python train.py --arch="conformer" --model="multi-label audio tagger" --dataset="read English sentences (LibriTTS-R)" --train_examples=15625 --gain_aug_db=10 --n_mels=80 --hop_length=160 --input="log_mel" --spec_augment=false --win_length=512 --norm="rmsnorm" --activation="gelu" --mlp_ratio=4 --head_dim=64 --fused_qkv=false --qk_norm=true --layer_scale_init=0.1 --inner_norm=false --moe="soft" --drop_path=0.05 --num_experts=8 --moe_every=1 --expert_mlp_ratio=0.25 --slots_per_expert=1 --shared_expert=false --subsampling=4 --layers=8 --width=256 --positions="rope" --kernel_size=9 --num_labels=200 --mixing="mixup" --residual_init="none" --optimizer="muon" --muon_scale="spectral" --lr=0.037 --momentum=0.95 --nesterov=true --orthogonalizer="polar_express" --adamw_lr_other_params=0.0023 --grad_clip=1.0 --l1_shrink=0.01 --steps=6000 --batch_size=64 --epochs=24.6 --lr_schedule="step" --warmup_steps=180 --weight_decay=0.05 --adamw_weight_decay_other_params=0.05
Rows from block 4, named by matrix and row number. Rows with one number belong to one neuron. Each number is 500 + 40 x the weight over the matrix's rms, rounded and kept within 0 to 999. All counts start at 0. Numbers have three digits each.
# fc1: first MLP up (model.blocks.4.ff1.fc1.weight, 1024x256), inputs 86-171
# fc2: first MLP down (model.blocks.4.ff1.fc2.weight, 256x1024, transposed), outputs 86-171
fc1.85:511480505666499521586556492862481687415474493171414500332515336557601624600466651615384460390528331397500354339679505494486516676473416396522500728533522550467641437481355404609672603480702243490561649379362493529484525519483500503521616485442669475288582548
fc1.87:567486491609508661523610513327501481401493565484635500362544500483502460779540411587190504363571495519500507567510394528510534531479505493496466511613488539471599481504277469602773945479445505168476581502247516387500490626549500513508493679503522994493312464
fc1.92:688443568325510417555485568481502500582487476504448500445439402528807588403546507530389495501501509501500508614498711524268657496499351426504489553613489476454473465521416549490512683552647495388360424524395530560494498374411500503511522469505850528615312642
fc1.94:397477517431452676460502498499500500547501439455404500328505384500575351579522377629508503482383499500500453501437584500640612615433386773500500523518538540646490573485517327381503331498385431564419572467514439378481480553471500458500478576511486440424420617
fc1.95:589552330479495490499459470414505527466502451432421500504532459576575442369500393496509619652486473555505392473366395568639488489537608474521527480497482562542392502462585595543555661503473366607593610478405463595506496495493500435500354526478417508473536543
fc1.97:500511431500500437450501395569513520500500500498597500527500500475537500500475540392542500486568460475500517499441501500476504500500500513500500390530456500499506512418500543496539532609588501440507500500550465498495500500470500484500545493466526497500486500
fc1.103:510667305502388481540296562493463722695559393542525509615553488456482703494431503675293559618615532412494523514510425497490620498502501516512483587493518523504673383814409348523420353550381447469497362545673443598665439592430500813498423477447501520450504502
fc1.109:359642501560484241616496472454633336542498526386329500500510228495562521670313355525450500501529427502500443540533478500439494557505506540499488550648488507461526451503665705500781501472480660434603514682422544502499561544336500599508500518461586759514675343
fc1.117:500502500500500500500442507500487519500500500500454500546500513500500500514569500603518500500500551500500500500500500500482500500500500478493500426500517520500473610600500535500500546500500570506500500512521485493500500500593500526515500500500500500500500469
fc1.128:705555614616498504513557563687503638507499488500386500747480512484558508544286297352593491374110549503500477549611635526464787453467272550500465682649470521412599492610449504514485545600482399520634502489129463485500499415500500731498522783496499432499000324
fc1.130:637659547339507518547471614392591309510495507498501500308588506345436668450513396472497438517338427522500485481553548484615546680505514762518530633363386542585488531484762502476470450703390630484564480655602541679395416560580500555532432506562498364596339520
fc1.133:624432536406527412547583328484583441413459500565503500594497446502512534474454584567639495501471523484500516546438483599449659484486542479500493533472664499446539411529535504458597389494467484365503537499540487681459595519398500505489489396524454504592491505
fc1.136:637474711551526438496471454524516513404400448561435500500499821477495480479573453489481490577627585499513529615475702527552497380629469450536589474522497528510397459658488451539537306644528441442491610510386538400513427452543500498522456690508431593395285527
fc1.141:576464492589339358500716550501543319433412500527481500535427506486719557490457426418723486313582499505500355517445455474431427472536399519536595470360603502434504602485500553519373428309561479536405497416494433522436619531532500494482500494487658477483389489
fc1.149:601479500697466644676346373449312382505499484475424500487431501426543603475445377526519486492512452467500490540553591496349706495441365461345489518432531456562470381506337507493612492456577402514312572493481468494441491480500500501491508253267502501554503498
fc1.156:520688413430492376256618509654503449467551494448501500421485414597498501335533596444518548507420503500504499451630567500569499562493624516672499223528532448626494502557514500559346505586533500361594370465405553664496505690386500361575442503270494416511485633
fc1.157:500488439500450520496475520513500500449500571500511441517500451500502500500500500500485500500500563521480350500433500500500500500500516360500500500500407514500464500500559500445500500452462502500500500500486500500500500500456500500481394500495518549619500531
fc1.160:540452494527495551563571500592540380392564469642503500567505526495496479661220515751497501505356494553500439391507312467420462526501226628522624534533554512494078709195525444393407527439612413385415476485562430477482495538505500502438518355429496410428419761
fc1.168:586575501731430555612394359553437378531391495650384500746530490486515756547450526526490482644331517402500846457495501488389456500513533525500616499503490480309456250408471553599495441476430470373507449505484463477383376552485500443519492415483278421495393456
fc1.170:675558804466394492525399322316465328475498435376510520499510633501583347566693662501414507403543499512520524357433459380369392639675484497501534525360500438579432438550473622547490512420395408500409637491424457478421500415755500548478495417406325498556443677
fc1.176:482580472424503466420467490466513550544525489460531493499496482506653373439560616456499447507419501504426500452469522393497666458479506483526499611524394535497484371487470427451487420590485371446468590501484563461542495599504500452515589586510480518482472503
fc1.189:477500542501471501524482502543499519499620500477615500512506509451524502389505472517366495500497489489500463492480493495498453593500533476506506460575485515469498423529500499464525553452535466509548624493493504450477503497500500507491472435501502515434475461
fc1.192:490520551512457570499446521412500412500320332500480470574564501410480572484490497554483468548444551474500490466600439497518485474486601479559554333533510481492625485473571500484609654681376521310491504500495542369424501355492500306424545434395513674502484656
fc1.195:534500473468500500500478500477547500497519500576485498546500500436500500380502533500511527448499558500500500501500558500494501558500555500567580501500500497500501616500458489500570509498500499500501601500578500500500500505500500500535516481500502510500500595
fc1.198:503600777498564492552615640516523217476368502597543500667342505550648434449344479713375511626495672517500655499438999544537768640515381454563534457502461497641600475750562663358414533518457791461476441498448567533446502518586500192453557556368722643614201589
fc1.200:192477472485454297585445481752486456575418527466492500411558648514423533425387619482603515552352501505500666484580507419513500500500486480338470599558449445305587634367189493560498493482546495523684455501390482500568531552348500487509528360414544381565505420
fc1.201:498313521535418606424335520503499702510496502538498500295480525490302697908963405564469513519418534502500708505691241505480599445502511593503496523444369583395610482619439489340688556488518506502683410460609374500502515590568500367497501734460503625386492454
fc1.217:529581500520400495394514500462492501436520412500500500500520500610500500505500423473391498625488448482500500667547484454499342500500500468500535625500617545500553500433518500500483500500525462500500474521486500479531500492500500500500464468500475472500522500
fc1.218:318581576509475389631456385504491509658512540456543500499505569524638506220603349315500459423373389500552438504562490607518686447494631729462500712378545406488538523473621500355543680589468460828504364523400463494271481481352500488503435689696490514290455669
fc1.242:588416642490502487477559483447542423502487440508545500526490493403547490511475487549323456503500500500500411571576588389534456561399491479500524489582491506463474505498496452510520507506545721496393414428536441641576487503477494378491536481522604571603502476
fc1.246:611401499548500563362656615489456525356473515333578500499524486379616507728413469633480500490818375265500531583433617484435606523511395399493511475447554426751281484477495435491346235615511756499647748500438508525499469382550500551510508545363532675640704201
fc1.250:650507500456537662444429684544512351422446574509678500499500502499314482445392472495663523372712591486500520456511493496540685498456499569603579637516530452504269516680484505489350723569597472577621499466507525401478529532564500681408437517415513580599557518
fc1.254:381501378678502529380297443662542351535495508479445487539522517578588541504584513556392490507540500589500483430304506501381521522493466558447505823617501457502495505494572551516427528452449500456485493491452485406380362482462500667470564499586389457378252410
fc1.257:558530494256598635449302492491495674485504531444405500460560500497657485508470656626500503501480372480500687646372605494621462496489496455451535481767685470861306576391549443719468358587663521350319520442541577645636517416730500635500424405549529503541318575
fc1.263:524498554431500463472500500451582452500505500500570500500500450532495479500534411500500515547500500520500500411629540451577488500500493522500488556500453449486520494457500351425595500547564461500500500500483616504494488497500500500500539500342507502500487518
fc1.264:555518508536500524489500505498540500381440501505618529560494456552451500465496463438521527520485644500500413495503635475500502490501562632500500502496545489481500507500669657512506495493423569521499525500500554501499506474401500484499496490333499518508528480
fc1.265:508403287561559461398532500634500535477520499587490500526518496462443433500333497558501363560497553483500466521510495500445458435500505528491500498648460500498500504551500503399609500393494387500212387587432499529461570479497500500500500500501481491503586469
fc1.269:499500511502490432529491438500492508500489753426500500510497506477501504500480563529467500540502409616476525486537525501460397500440470415501491437570510499557493499486502439497592490520500499511505676556452464628485547607511500499493375484417481497473547500
fc1.271:520509490488547668688506489435475435507515505469601500558494489509585510504497608540498482466650536523500553459401513501433286471512563392494525533471451416501538508369501389504289678474451518461589483485334563499510509509797500562517579418322504578514270373
fc1.275:566426412658360467521500495530480614538678557473263500341495410527341487721337410503631569405519410674500536547524406493525371431501416450451500502498492514422490518533524458495428418455534588457625597487498383432503417503599500645466386592379405478516448427
fc1.284:694501374553506424658388674353597411523527570461659498515347509349591506483464619515408452348496360499500617449452300496679504409530391351533508411491500412501596461467463502522651622517343527497606607504469390221629494438432500260442488686489380595500591509
fc1.286:401448430303594599510514409480404464454500360445660500396367460517458510625938491532548499406405525458500564513465409500446274500497222488516475331449268509410783425514533500398349266297366658472722478488647521480534481537561500377487499477544430321513683394
fc1.287:407544491513501437703377500498541289339488589495457500499528271510419556434221674520645457461501500495498537491512804646633453457530529683504501661503539564470562572520500516500367500495642454384501582484491522501501500506493500446505522386507559610374575599
fc1.289:605547657506427539541523473517567397429591579495518500367476416513562521498424394517518545530474352454500463599504586582411547354500491513488522339473660796538628465571566543598503488463555502669490502496511598593547480506578500509498494522534631503455466427
fc1.290:531518490546529501436478537536638407530523503411492500486485388502506506519417490558416495446498655498456371510409558498441509647460505456525586387495497518487443523518520391477487505493463635468241495509497327509631485398458500474493513503389497580565383439
fc1.301:400515538459615492592497494198503563453474500577499500480574661463510432429559612157430484286501554459500700469507425493418374530494465374599450358479467610333428504575447489418527534484470522539493247501519495514635425622542500148536500698661502555242218508
fc1.307:536501682660728353432530512376500418489438507575592500547422543505539511537484348463484518530540528500508463484377574498460550577500464573500514531417658472528512260528461558470589490488459598400536501493232500469376479409409500549437505471497542496625509610
fc1.313:514499448660504500500590501482480455451497517500522500451555500506524564518442589500466516479428590500466524500520519500370396502513471616499499572407385538499500504476483569502497512478335503466483554492405489500560509502421500460496595508486505514489413515
fc1.321:436499550489503494434472589494560473503500500674464500487409459549501498491500491413514519513497499546500714558646498500500473513524576512423518447501441454494497579556397467527443491506468426501508516475620500473510447399490500500491496588553500461471420521
fc1.322:500408561500595513500503378505500520442528600422477500482500473523495619606619500446310500337500446504509501500500491480385478494419492548532584428537517508466493577500500518528522500459495372533394574494538500443566543555487500493252467410500500419528459576
fc1.328:529511566503500462538512501390583516327436413464501518507502648534530506499413305537507500462462509474500560516543533537598497495506539566511514499534345486521404522482510339503525420517289562539565422497577575561498580460404500497488473519482463235513575489
fc1.329:488481492511525492494509416467396414484546497737492500382505543477496603447531589595361496505504446494500490510609601515596472517515525572504501488540443492510543619489448502367510503552680504399544495482529467563531448508713500325500596564611543564397504640
fc1.335:968521473707479630757614533487553532465526471519531500446500503495329602295499506527539427502305524501500405506583583510362595357500516506501539478330688516700436494360503584769408432324371509409633471502672675514379542445491500596518479587555621483539217583
fc1.340:472500500507610468632444376706567498491526500570526500554413391427508500507271500491579500624469438532500500500582574640522524403526512500500460587510480500509502494521545502519554452500500544507495500500489582461470487464500500500500490500502491499583500422
fc1.344:496564499492445276486341309584581494527499500649399500488549570483483632452571474573707488505448687524500599258382486523545695401500497497506734525528513407545499496526483323520683612521542548500527457503670492487488500546557500514501548738462463542411490438
fc1.348:479500554500557500487500522516500500500500484500488500500500500500597507500567509500500503500503500500500500508500500489530500500500480494500500500500500500500503408500500411500491523502458500500493500500479568500503514500464500500500487520492475500539500500
fc1.352:452644572594393479467592479454582555571552489670500500477513455328321454589642406349760500383436473503500495402583509537537583417474392272650552446464517382500647449534582443511656451569497574584591373345489564547475499266519500418497548353286438272406460423
fc1.354:398500562508542481624490495500529507556494519500529507516457554483500483500501503496506503414507490633500501533568496503406436570539494568497514540502539425499468412418503497500309464465472325426474440498482469480537475500496500552558488534501493499482415518
fc1.356:512509482500429500500501500553496501500500500500525508404500504463500492531419499534572399523500508460500429499506503500488502502500500490402490499525549500513482500513553500500500500502486623466501541487447500502547500564620500500501472500467508555523500496
fc1.357:516500485548501459500358500510476574502500492541512500498490536483549514481522490717505485525501458447500504469545539500553504525464465499500465403674530496464500500478618490464500489514516409500508506604610501351552497537572500493480500432466541496554504609
fc1.368:460528476408500357474553419580565589456484478345638500474495501488278458648464276279567571473501594499496462498474619546356486294497458515497498617515484524422592444402616775464501431584513283501389478502696501458355487570462500490490459627412556534628603434
fc1.369:563575471373419521401500522309541443563565526551471490529498471436514577824301313354495492419380497463500532390348483505449311558497501484473481505623436553528371495475399475609486500498495745412631497502502508466479494525766500506607500427501496531498521483
fc1.370:506571333664515540552283488487506519508509515464596474502537498444478551479469468500491497494662479531500510356483494489516441564500485496497586501525487496445501328590502485429501513508505492479506563541509504535492523299544500481423597589496536511534519501
fc1.385:356526509500301531483533500500500490570501478469442500575499527503429556482422479589509497472525589503533499457449626450496491537551500431500474497412502502500540712454500585585531500596588505496496440367465484450484445507499500498527469471590601527471530520
fc1.386:527520501679441515460399503422458501570743501544504500464462408504559498644620490536494663576507522488500555655622493498436504423639456517502496528539531501316347446520466487470309445402519526547386502466462507692462577477549500507520373555541621355500490516
fc1.388:619688569469680476430391502492624500382500473583428500564447437494371609724496338610657545424453592466522522237678491467452571580420301397500442504502495503424635384458459498470514409435573380511348497478406485555633741377505500392359500473496499756606397498
fc1.391:500588516500596500421500500500500500488501476500427500497580473500500500500500500379500500434500500533500497500500500500535463500500460537500506500500500500500461525500500500496500495500500500500500500500500511500391500426500500500500500475500548533500500561
fc1.396:577771474699393347656523491569365236566690464604379530551502455521477511491622533311615489515286525438470356296533421595622472461467389459490415518348515436668494445492517478487395342314488246366492442569470578326512499484575500374415527515470498488595587566
fc1.397:502500500500449500446500500501474500496500492500500500500452504500500500500485437500523500507485500483500512522500500604500500498500500500558500503512500500504500500514466500500500506500491500500500500500500439554474515500500500500463564524488500500500500516
fc1.401:588500558507501484491575618526558641502493510498485508450629378562482517554529508441502509488497552527500522497699528499699504424442393501442492474489508480461555485812571672487493687508491409418596678453442552500495422560421500501500477476508389484534494599
fc1.404:454619670565539478345444249495574302437588498279360500506459515566479533576516688569255557491456533505500437487494609497494392664484516500445531491475481653676492462383563289990456341680624538602697393501523561518509587487501500525497499602560512269448514279
fc1.406:500528500487500500500500500500500500500500500500500500469500500500500527500500500500500500500500500500500500500500500500538500546500500489500500500500500500470500500500501500500500500500514500500500477500500500500500504500500500500500500500502500497500500500
fc1.416:500500505418500276498506500492478500500494474451493500573501433568447502556458458535440524481465501500492497455501505513480498499543503539583592502504500500490502500500602430495487536390418413500508454428431601413588579551495500500498500522500619498500471589
fc2.85:499501500501680529500604495461541500390501495500506488531501497489568500529487504515709500500563500500462513502506501500500490500500500501499500647500505500500499506500500500486501524507502486500751526499500478500500501484500498472500500498500511500464499504
fc2.87:495500500508555501500500499502501500500500551500521130459498501442856500488400499519484500500538500500500499566469535500568500500500442478526502500569498489500345495500495500510480161495440499500501501499500456500500493498500499500500494660500951705512500500
fc2.92:346501500499499536500499500500498425500502500500595604499500429513510500503493507435507500500503472500500502987391506500542502398500511497495274501388497504500495500500659500673510499499494474500500496470500531500500306482500499395500500234500323501120498531
fc2.94:484498500500499517500500499504502480500499509500501500511502496490503500509499504499431500500455500500499496501509500500501510500500500493509500495500332500500500501500500500512350501501512499500500495500500499500500810500500496423500534501488443488501499500
fc2.95:512500500507490503499496517495492500179504489500499569466501631500507494260500497500499500500480500500497587496500535500466498500500498354498462499495500534500492505500492500497471501482489495500498497500500499499501504499500499464500498493501505493525543511
fc2.97:520500500499499500499500500500500500500510500500500500500500502509500500501500500501500561500500500500500507500500500500501501500500534500500500502500500499500506501500499500500500500504510500500500501498500500500510501498500502504500500500500500500500500515
fc2.103:506501500511441512498501500497574500500500502500482515486500202557141500545397500513467500500503500500610500426446499500486480446500498505655529540499498502500594508500685500527527496641453503500547500500500539500500511559500498502500485513502520500484495500
fc2.109:502484500454531510391462501504499500300503699500361299485502214403496500331404499496506500500495323500500507511415500660761499708500501495490548586510597308500508500500463500503501500501505587500500435226501500500500497505619500506500324447498566199534485495
fc2.117:500500500500500500500500499500500500500498501500500500500501500500500500500500500499500500500500500500500500500500500500500514500500500500500500500500500500500500500500512500686499500500500500500500502500500500500500500500500500500500500499500500500500500500
fc2.128:515500500512500497500779500511498500500500495500502498405499503545498500499516500496524500500503500500500518495499606500499500500500499502515441464500499501500500500500503500499501472463498651500500498499500500500500502463500500499500510486500000579527498500
fc2.130:876546500496500500500499499429504500500502507500184534450499047505723500499430501452500500500484500500500586526500515500502515500500507500576595498501464507701421500500438500511477672426496528500502491560501404500500380499500457545500448502501494554504509437
fc2.133:592514500510500296503500497502500500500499568500497502518464501550622500501446502502502500500499500500502607502493501500447642500500500499497499504498506337500501500500116500502506453501501501500500499500500635500474500541500500410500514481501503503499505503
fc2.136:501505500516780503500499524412497500500497508500917307533500547475497500506500501498431500500493500500512491488000625500549499500500707732483528497495506364500562669500507500429511501464462488500018414386500501500500499630500487469499719506491469002499476501
fc2.141:500499616486493652500503499517498500500501504500498490510751712490501532501500501492518500500495262500500505518502474501499512500500500499401498670605503497500524490500496500517501457502538865500496501501500500500500050327500533483500497764498278504541486478
fc2.149:502501500503497501501507500498500500500390501500515514508501487500496501500499501495503500345686500500500292490446464500501498470636493500497597498360502486500500501500643500499500534507542480500501489500500499500500508482500500490500499489497500761497596504
fc2.156:478501500498495423503511500502500500500496692500470503555499524496499579508489498535540500500510500500501500551455505500500503500500504679451478496498501554500503511500505500504514543501253499500502585500550491500500332493500515430500501504501501486500501500
fc2.157:500500500500500500500500500500500500500500500500500500500500500500500500500500500500500500500500500500500500500500500500500500500500500500500500500500500500500500500500500500500500500500500500500500500500500500500500500500500500500500500500500500500500500500
fc2.160:491500500502505551515504500411509500500499494500442502497500500605476500504130502690685500500498500500500521501480500500501501327678534500238502509643470498500504395500336500239508475500435222500494500500500494500513539502500499501500500650384483499500507423
fc2.168:500502500500516537497503520498500500500589464500499281500507530594342499534497501505488548500504500500501501307500502500500539567501506500398499498485496418500581000500521500352520460473479500500506500497500399500500498500500500501500502501558499501509499506
fc2.170:495482504511491504499494495500500500490500367500526557499497525500499541502499487566471500500628500500502500500514840500507456500500501587500653495438497495500531510500321500492500527501458523500498498494500534500500591499500500528500496601501506497488471522
fc2.176:501500500459501501503496500400493500500471434500495499500500512493504500455502499440514500500496500500499525500495483500489498500500499501451470503501504499500500737452455500451502474498499417500500498485500501500500515506500514504500499507500489501547501500
fc2.189:539502500496498626511495484515505500500496503500517499497500499492492500507497500502501500500504500501500500533496497500373500500500500500497371498500512501500499500500482500359502490494492500500501500501500500500501498499500504508500503500500505500498458509
fc2.192:506501500455661471480443499500494500500500499500498501565501517505498501499499518299614500500513500500500404561485554230498497232500175461505479561502475299500510543500517500448488525497495442500503498515500505500500485525500496481501522556496502590607493500
fc2.195:502499500489499500500503500501499500500550500500483494500500501501500500500500499499501500500503500500500495500500500500501500500500500500500500500500500500500505501500500500503500502502498500500500501526500500500500500499500500500500500500500500551501501492
fc2.198:518501500501194000500450632459497663500512499500504494499500503496493500500494502500544500500669500500512466518501384500798499500500416502500503506496490502500644662500582500500493491615504501500495503500642512386500518458500498115500500501508195501499279501
fc2.200:500501500463499504501500500501510314500478511500497479533306525493462499555480500482468500500499500500503656498042521500500495500500502556503645467487500503500999500500499500487501312391514526500494500499500497488247388500500515492500500517667700500500448612
fc2.201:481500500500502487500501500438506500500502496500507517504499500543497500515385501329477500500502500500525470479490581500436495500500256509508504497500504500500466492500504500499500492555495499500510499500500472500500573500500497503500500502498687497524686497
fc2.217:500500500500500500500499500500500500500498501500500500500500499500500500501500501498500500500500500500500500500500500500500493500500499500500501500500506500500500500500500500501499500358500500500500500500500500500500394521500500499500501504500500500501500501
fc2.218:501497500499499504500494500458500500500493502500554180496527491499499502088498499503350500500488500500494556335500512500549500500500500497497507719499500616500481541500428500539500000329406495500500499542785577500499516460500532445515499808500828231501810509
fc2.242:212488500620544439369470515500441804501496499500496562399500539497484542514499500503497500696500500500498512506404501500499465500500577505353502502539536646500499500500494500562484502501498503500499506500500498500501495501500500499500505483501500446512501506
fc2.246:505501500499502402500495500499501500500500498500488500498500486493535500500185502499507500500514500500500500498750398500496500500500093530548535498499320509643893504500717500450500570463499720500500496503500500500500503556500500417500604148500713485453484499
fc2.250:624716500502492485501499500500442500500424500500500525492496500496207500500512500461504500500497607500499517578506290500375501500500507494499589499499496500500435500500500500506430499501507402500499500501500513500500520477500502416500499483499516626512467522
fc2.254:672499500497474502508489502322500500500518504500501697501500504536499498502500489507501500500496805500501502150373523500469501500500488500493496503502508500500498490500531500516497502549687486500501502502500494500722380501500499466500554474504501500597556497
fc2.257:486499305497498618500490500503499500500452499500504490500484537500506500500332507506521500500503500500500499471463433500499484500500500471505501482500543500500493500500525500501485388509515422660261303500500493500500516504500500525500504509500518495531570500
fc2.263:502500500500500500499499500500500500427506496500500500504504500497500500501500500503500500500500500500500503501502500500500512500500502500500503500500485457500500501500500500499500499502503500500499501500500500500500497500500500514500532500503500606501500501
fc2.264:500500500496500500500500499500500500500851494500500500500499516501499500500500498500498500500500500500501376452389500500500458500500413500500501500500500498500500499500488500500500502501499500500498500502500501500500500487500503501500498541388500533501499499
fc2.265:500501500491500494499498499502493500500502502500563500500501509507500500500499502501500500500500500500500449494501540500505500427500500495501499507522500500500498488500500500500465499478489503500500500499500502500500499502500497500500498499500500525606500507
fc2.269:391500500479493500500494500500499354500501499500498491501502503501506500501500501500500500484501500500500519504500500500500500500500500592501488500500497500500500485542500500497500500563503503500500500515500499500500500471500500500500500823500500500500500501
fc2.271:500500500500500445315504473504501500500500501500497525493503500496515500575498500499490500500488500500501497503500516500506506500500501496500517499500501500500510500500500500499498502511494533500501500500500461500500519500500501508500500458498454499562473500
fc2.275:501501500496501504500493498525493551500497507500524512512543485496255500499524502500834500500495498500508507504523481500501503500500267499500519500497499499499722537500496500500500500500502503500500496505501502518499502504500495524500500420555504503309573512
fc2.284:509500500499426525500627496526469500501500520500501508491502495501498680530500491515699500500499500500500500501500058500500499500500500503504479484501500500323512499500504500528409504483490501309509501523500503500500498504500522485500516526499500556557499611
fc2.286:499500500500498505500762500502479500500507384500500540467506499501482500501142498494494500500523500500500488387477481500498500500500542492426452498545501508409574528500496500501499503543500484500317502499500498500500449394500536494500499443499498505424504505
fc2.287:498500500553498467500499500505500635500533391500501499354500499504333508501500497724498500500540500500545500255500497500548484500500494505501617500500501499500659504500497500471501506500499534500500504518500499507481477488500496507500502604507503570504499495
fc2.289:501518518458500429589506500507500500638504500500504580483482501291527499812532500463457500500503500500501516497428496500500501500500496502495499671506500507500525537500492500500500552446502498500499500500500500500500612519500504475500500483499479473506499500
fc2.290:501507447502499493500500501497502661641225500500495454255838499466504500493515501496683500500506500500499501458482500500516492577500501531500449513500500501500495496500504500502502405499501504495510464506500478500348500505625501500500518278500499496418500500
fc2.301:473498500416500627500494628504500500500496501500494499479408750498504500500472501335483500542504500500504502476499999500518498500500284261346481505434500500500508377500478500500496502494386443500500496500500501500501500430500497441500498501501576503371495501
fc2.307:502578500692496480504589499501503840501500503500501494865499502484500500500499498482498500664497500500498502698500494500500506500500806499501520483463500493500500497500497500538503506501566499500481500495499479500346502488500502500500477442500500494660450516
fc2.313:504500500500472498499501500176435500500500499500500520502500521534458500491491500498460500500621500500500502522500520500456487466500504454510499497502500505500498479500502500500502359516493503500503499501500491500500505500500501488500491504467500501500496501
fc2.321:502582500502500501500496500499499507500576505500602501499500500499485532501500500500500500500499500500500500500500498500500500500500498499499501501508501500500500501500501500500494500501498500500500499505500500500500500484500494499500500500501500500497500502
fc2.322:504486500500502500500500500500499500500501788500507501501541499500500500501501500493498500500500500500499499500482522500503498500500499500502500699499500499500500501500500500501497500500572499172501500500501500500499499512500499500500500514500500499519500500
fc2.328:623493500494464504500475500315502500500503445500521500481500496499503500463499499506457500500442500500498516497498497500501482500500501501500504507857498498500499422500871500505474503500507472500514500500500502500499510497500420525500502501499463506872502447
fc2.329:494500500497757481500500499499500500500500496500465486501500502500500500509506500494492500500580500500541496506560494500505491500500488504483494624495498496500411502500500500501501517347353719500500502500500516500500501482500529445500500465401410492502506499
fc2.335:644500500520514508500576500499502661500498583500504500493500502669445619499085500490502500500503500500500504519442527500501500500435501874445500495498502502500367588500716500373500501442466417500500496607500523500500469500500498518500472501501466512679367498
fc2.340:500533500500499500500500502499500682500502507500505510496517500501499501500500500483499500500504500500500500499500500500501499500500499501501500509500498499500500477500501500500500500501499503500497502501462499500500520499500499500500500501500501500500500502
fc2.344:499501500482505464500448469583487500566497494500482771482128500505520498500456486479500500500500500500498501500503265500231518663500239510485500385500496494500504502500584500500499500508522497500500500500501517500499489500500504501500516499502645496504456501
fc2.348:500500500500500500500500500500500500500499717500500501501500500500500500500500500500500500500500500500500500500500500500500500500500500500500500499500500500500500500500500500500500500500500500500490500500500500500500500500500500500500500500500500500501500500
fc2.352:507498500606501588497495499528501500500494500500498492503500512503499500523330504510412500500507500500492506506534377500496496500500503510500503516506490509500539501500492500509530503499503526500500076500500436499500515496500503496500498473501513651463508496
fc2.354:500531475616500500499499509594500500500494566500513487497503463499494500500495499519500500500500497500500497517498497500500500500500500503499520533501500617500270498500501500499482500499502500500500500505500500500499512499500500501500508504500501494500481500
fc2.356:501500500500500500500497500500502500500500501500518499497500500500498500499500500500500500500500500500500500499500500500500500500500500646500500500502500500500513500500500500500474500500500500500500495501500500500500501500500500500500500500500500501500500497
fc2.357:500501500504505500500501485558501500500499503500500526500500501665502628494499506499582500500502500500503562499569491500491590500500502491587502501500540496500495497445512500473501500501502499500510498500500500500500496423500450480500596499505505495503500500
fc2.368:499503114561499552500494500504478500570500531500502486454915498503500500506505500524561500500559500500501455369150479500480494500500473564498540501500496499500356496500500500467498502000486503500504499311500560500500499500500499742500585509486489466732594504
fc2.369:500500630483496512500510500500498500499500505500517410490500479614339500500502500508501500500459500500501493484500438500498501352500397519365500500513489540500487589500698500498499402548632505500498500500500565500500477494500512502500499495500856416498540500
fc2.370:500489500509502500500608502500502500515500464500276501501495467500504500499634500512499500500455500500497500503694583500496543500500451548500509499498500501500587498500494500500506499508500481500500607583500551500501499499500521558500500510500495501504500492
fc2.385:502500500500506500500498502500499500500499500500488499498500674500500500501500499500501500500513500500495500500499755500664500500500514416503494507516493498500501725500496500500500499500501490500375500497500500500500502501500502500500504500500501501498498585
fc2.386:500501500529501512492494507446499500500495500500500519528494499485499500501492513500487500500501500500500502556498502500506496503500530505507500481500524497500492504500506500497337614539516503500708498503435499500499504498500512420500500500501506497504502499
fc2.388:497469500498499456500500503475500744500501351500977500469500447244500500505454501503434500500500500500503477618469489500916503500500500499487498534501504495500502501500492500985502499499493476500501500500500503500500500501500504563500502498500514483490499521
fc2.391:500500500500500500500500500500500500500500500500500500500500500500500500500500500431500500500500500500500500500500500500500500500500500500500500500500500500500500500500500500500500500500500500500500500500500500500500500500500500500500500500500500500500500500
fc2.396:522475500519367493483402475053503500508512474500503552496496502499512499501484498190338500500496500500500501500502317500501472500500448485506500498573442482500000448500502500496473501508503593500490499499499357500500498162500492436500497501510502501507570499
fc2.397:500500500500500500500500500500500500500500500500500500500500500500500500500500500500500500500500500500500500500500500500500500500500500500500500500500500500500500500500500500500500500500500500500500500500500501500500500500500500500500501500500500500500500500
fc2.401:500539619501468515500501499497429500500500500500521504233500499504235500482498498500501500500501500500501501501492447500500498500500512497499499500504931492403594511500500500504500527566504549500500568499500501500500815501612500459500501505489500527515497508
fc2.404:460502602466526144500532526498501500500472500500502480462499500475501501521500500500483500500460571500672502568497500500537502500500499502868489500504506496500423414500501500490499498434542487500498503501500495500534161472500473521500499500506937510367516509
fc2.406:500500500500500500500500500500500500500500500500500500500500500500500500500500500500500500500500500500500500500500500500500500500500500500500500500500500500500500500500500500500500500500500500500500500500500500500500500500500500500500500500500500500500500500
fc2.416:501499500500499499378500500500498500500490478500487500500500501482534500500500494500491505500500326500500500498498498500499500500500499500500503895500499501500500500500500500478500578500500501500500500500500500500500500456500500500500498511480500480497500469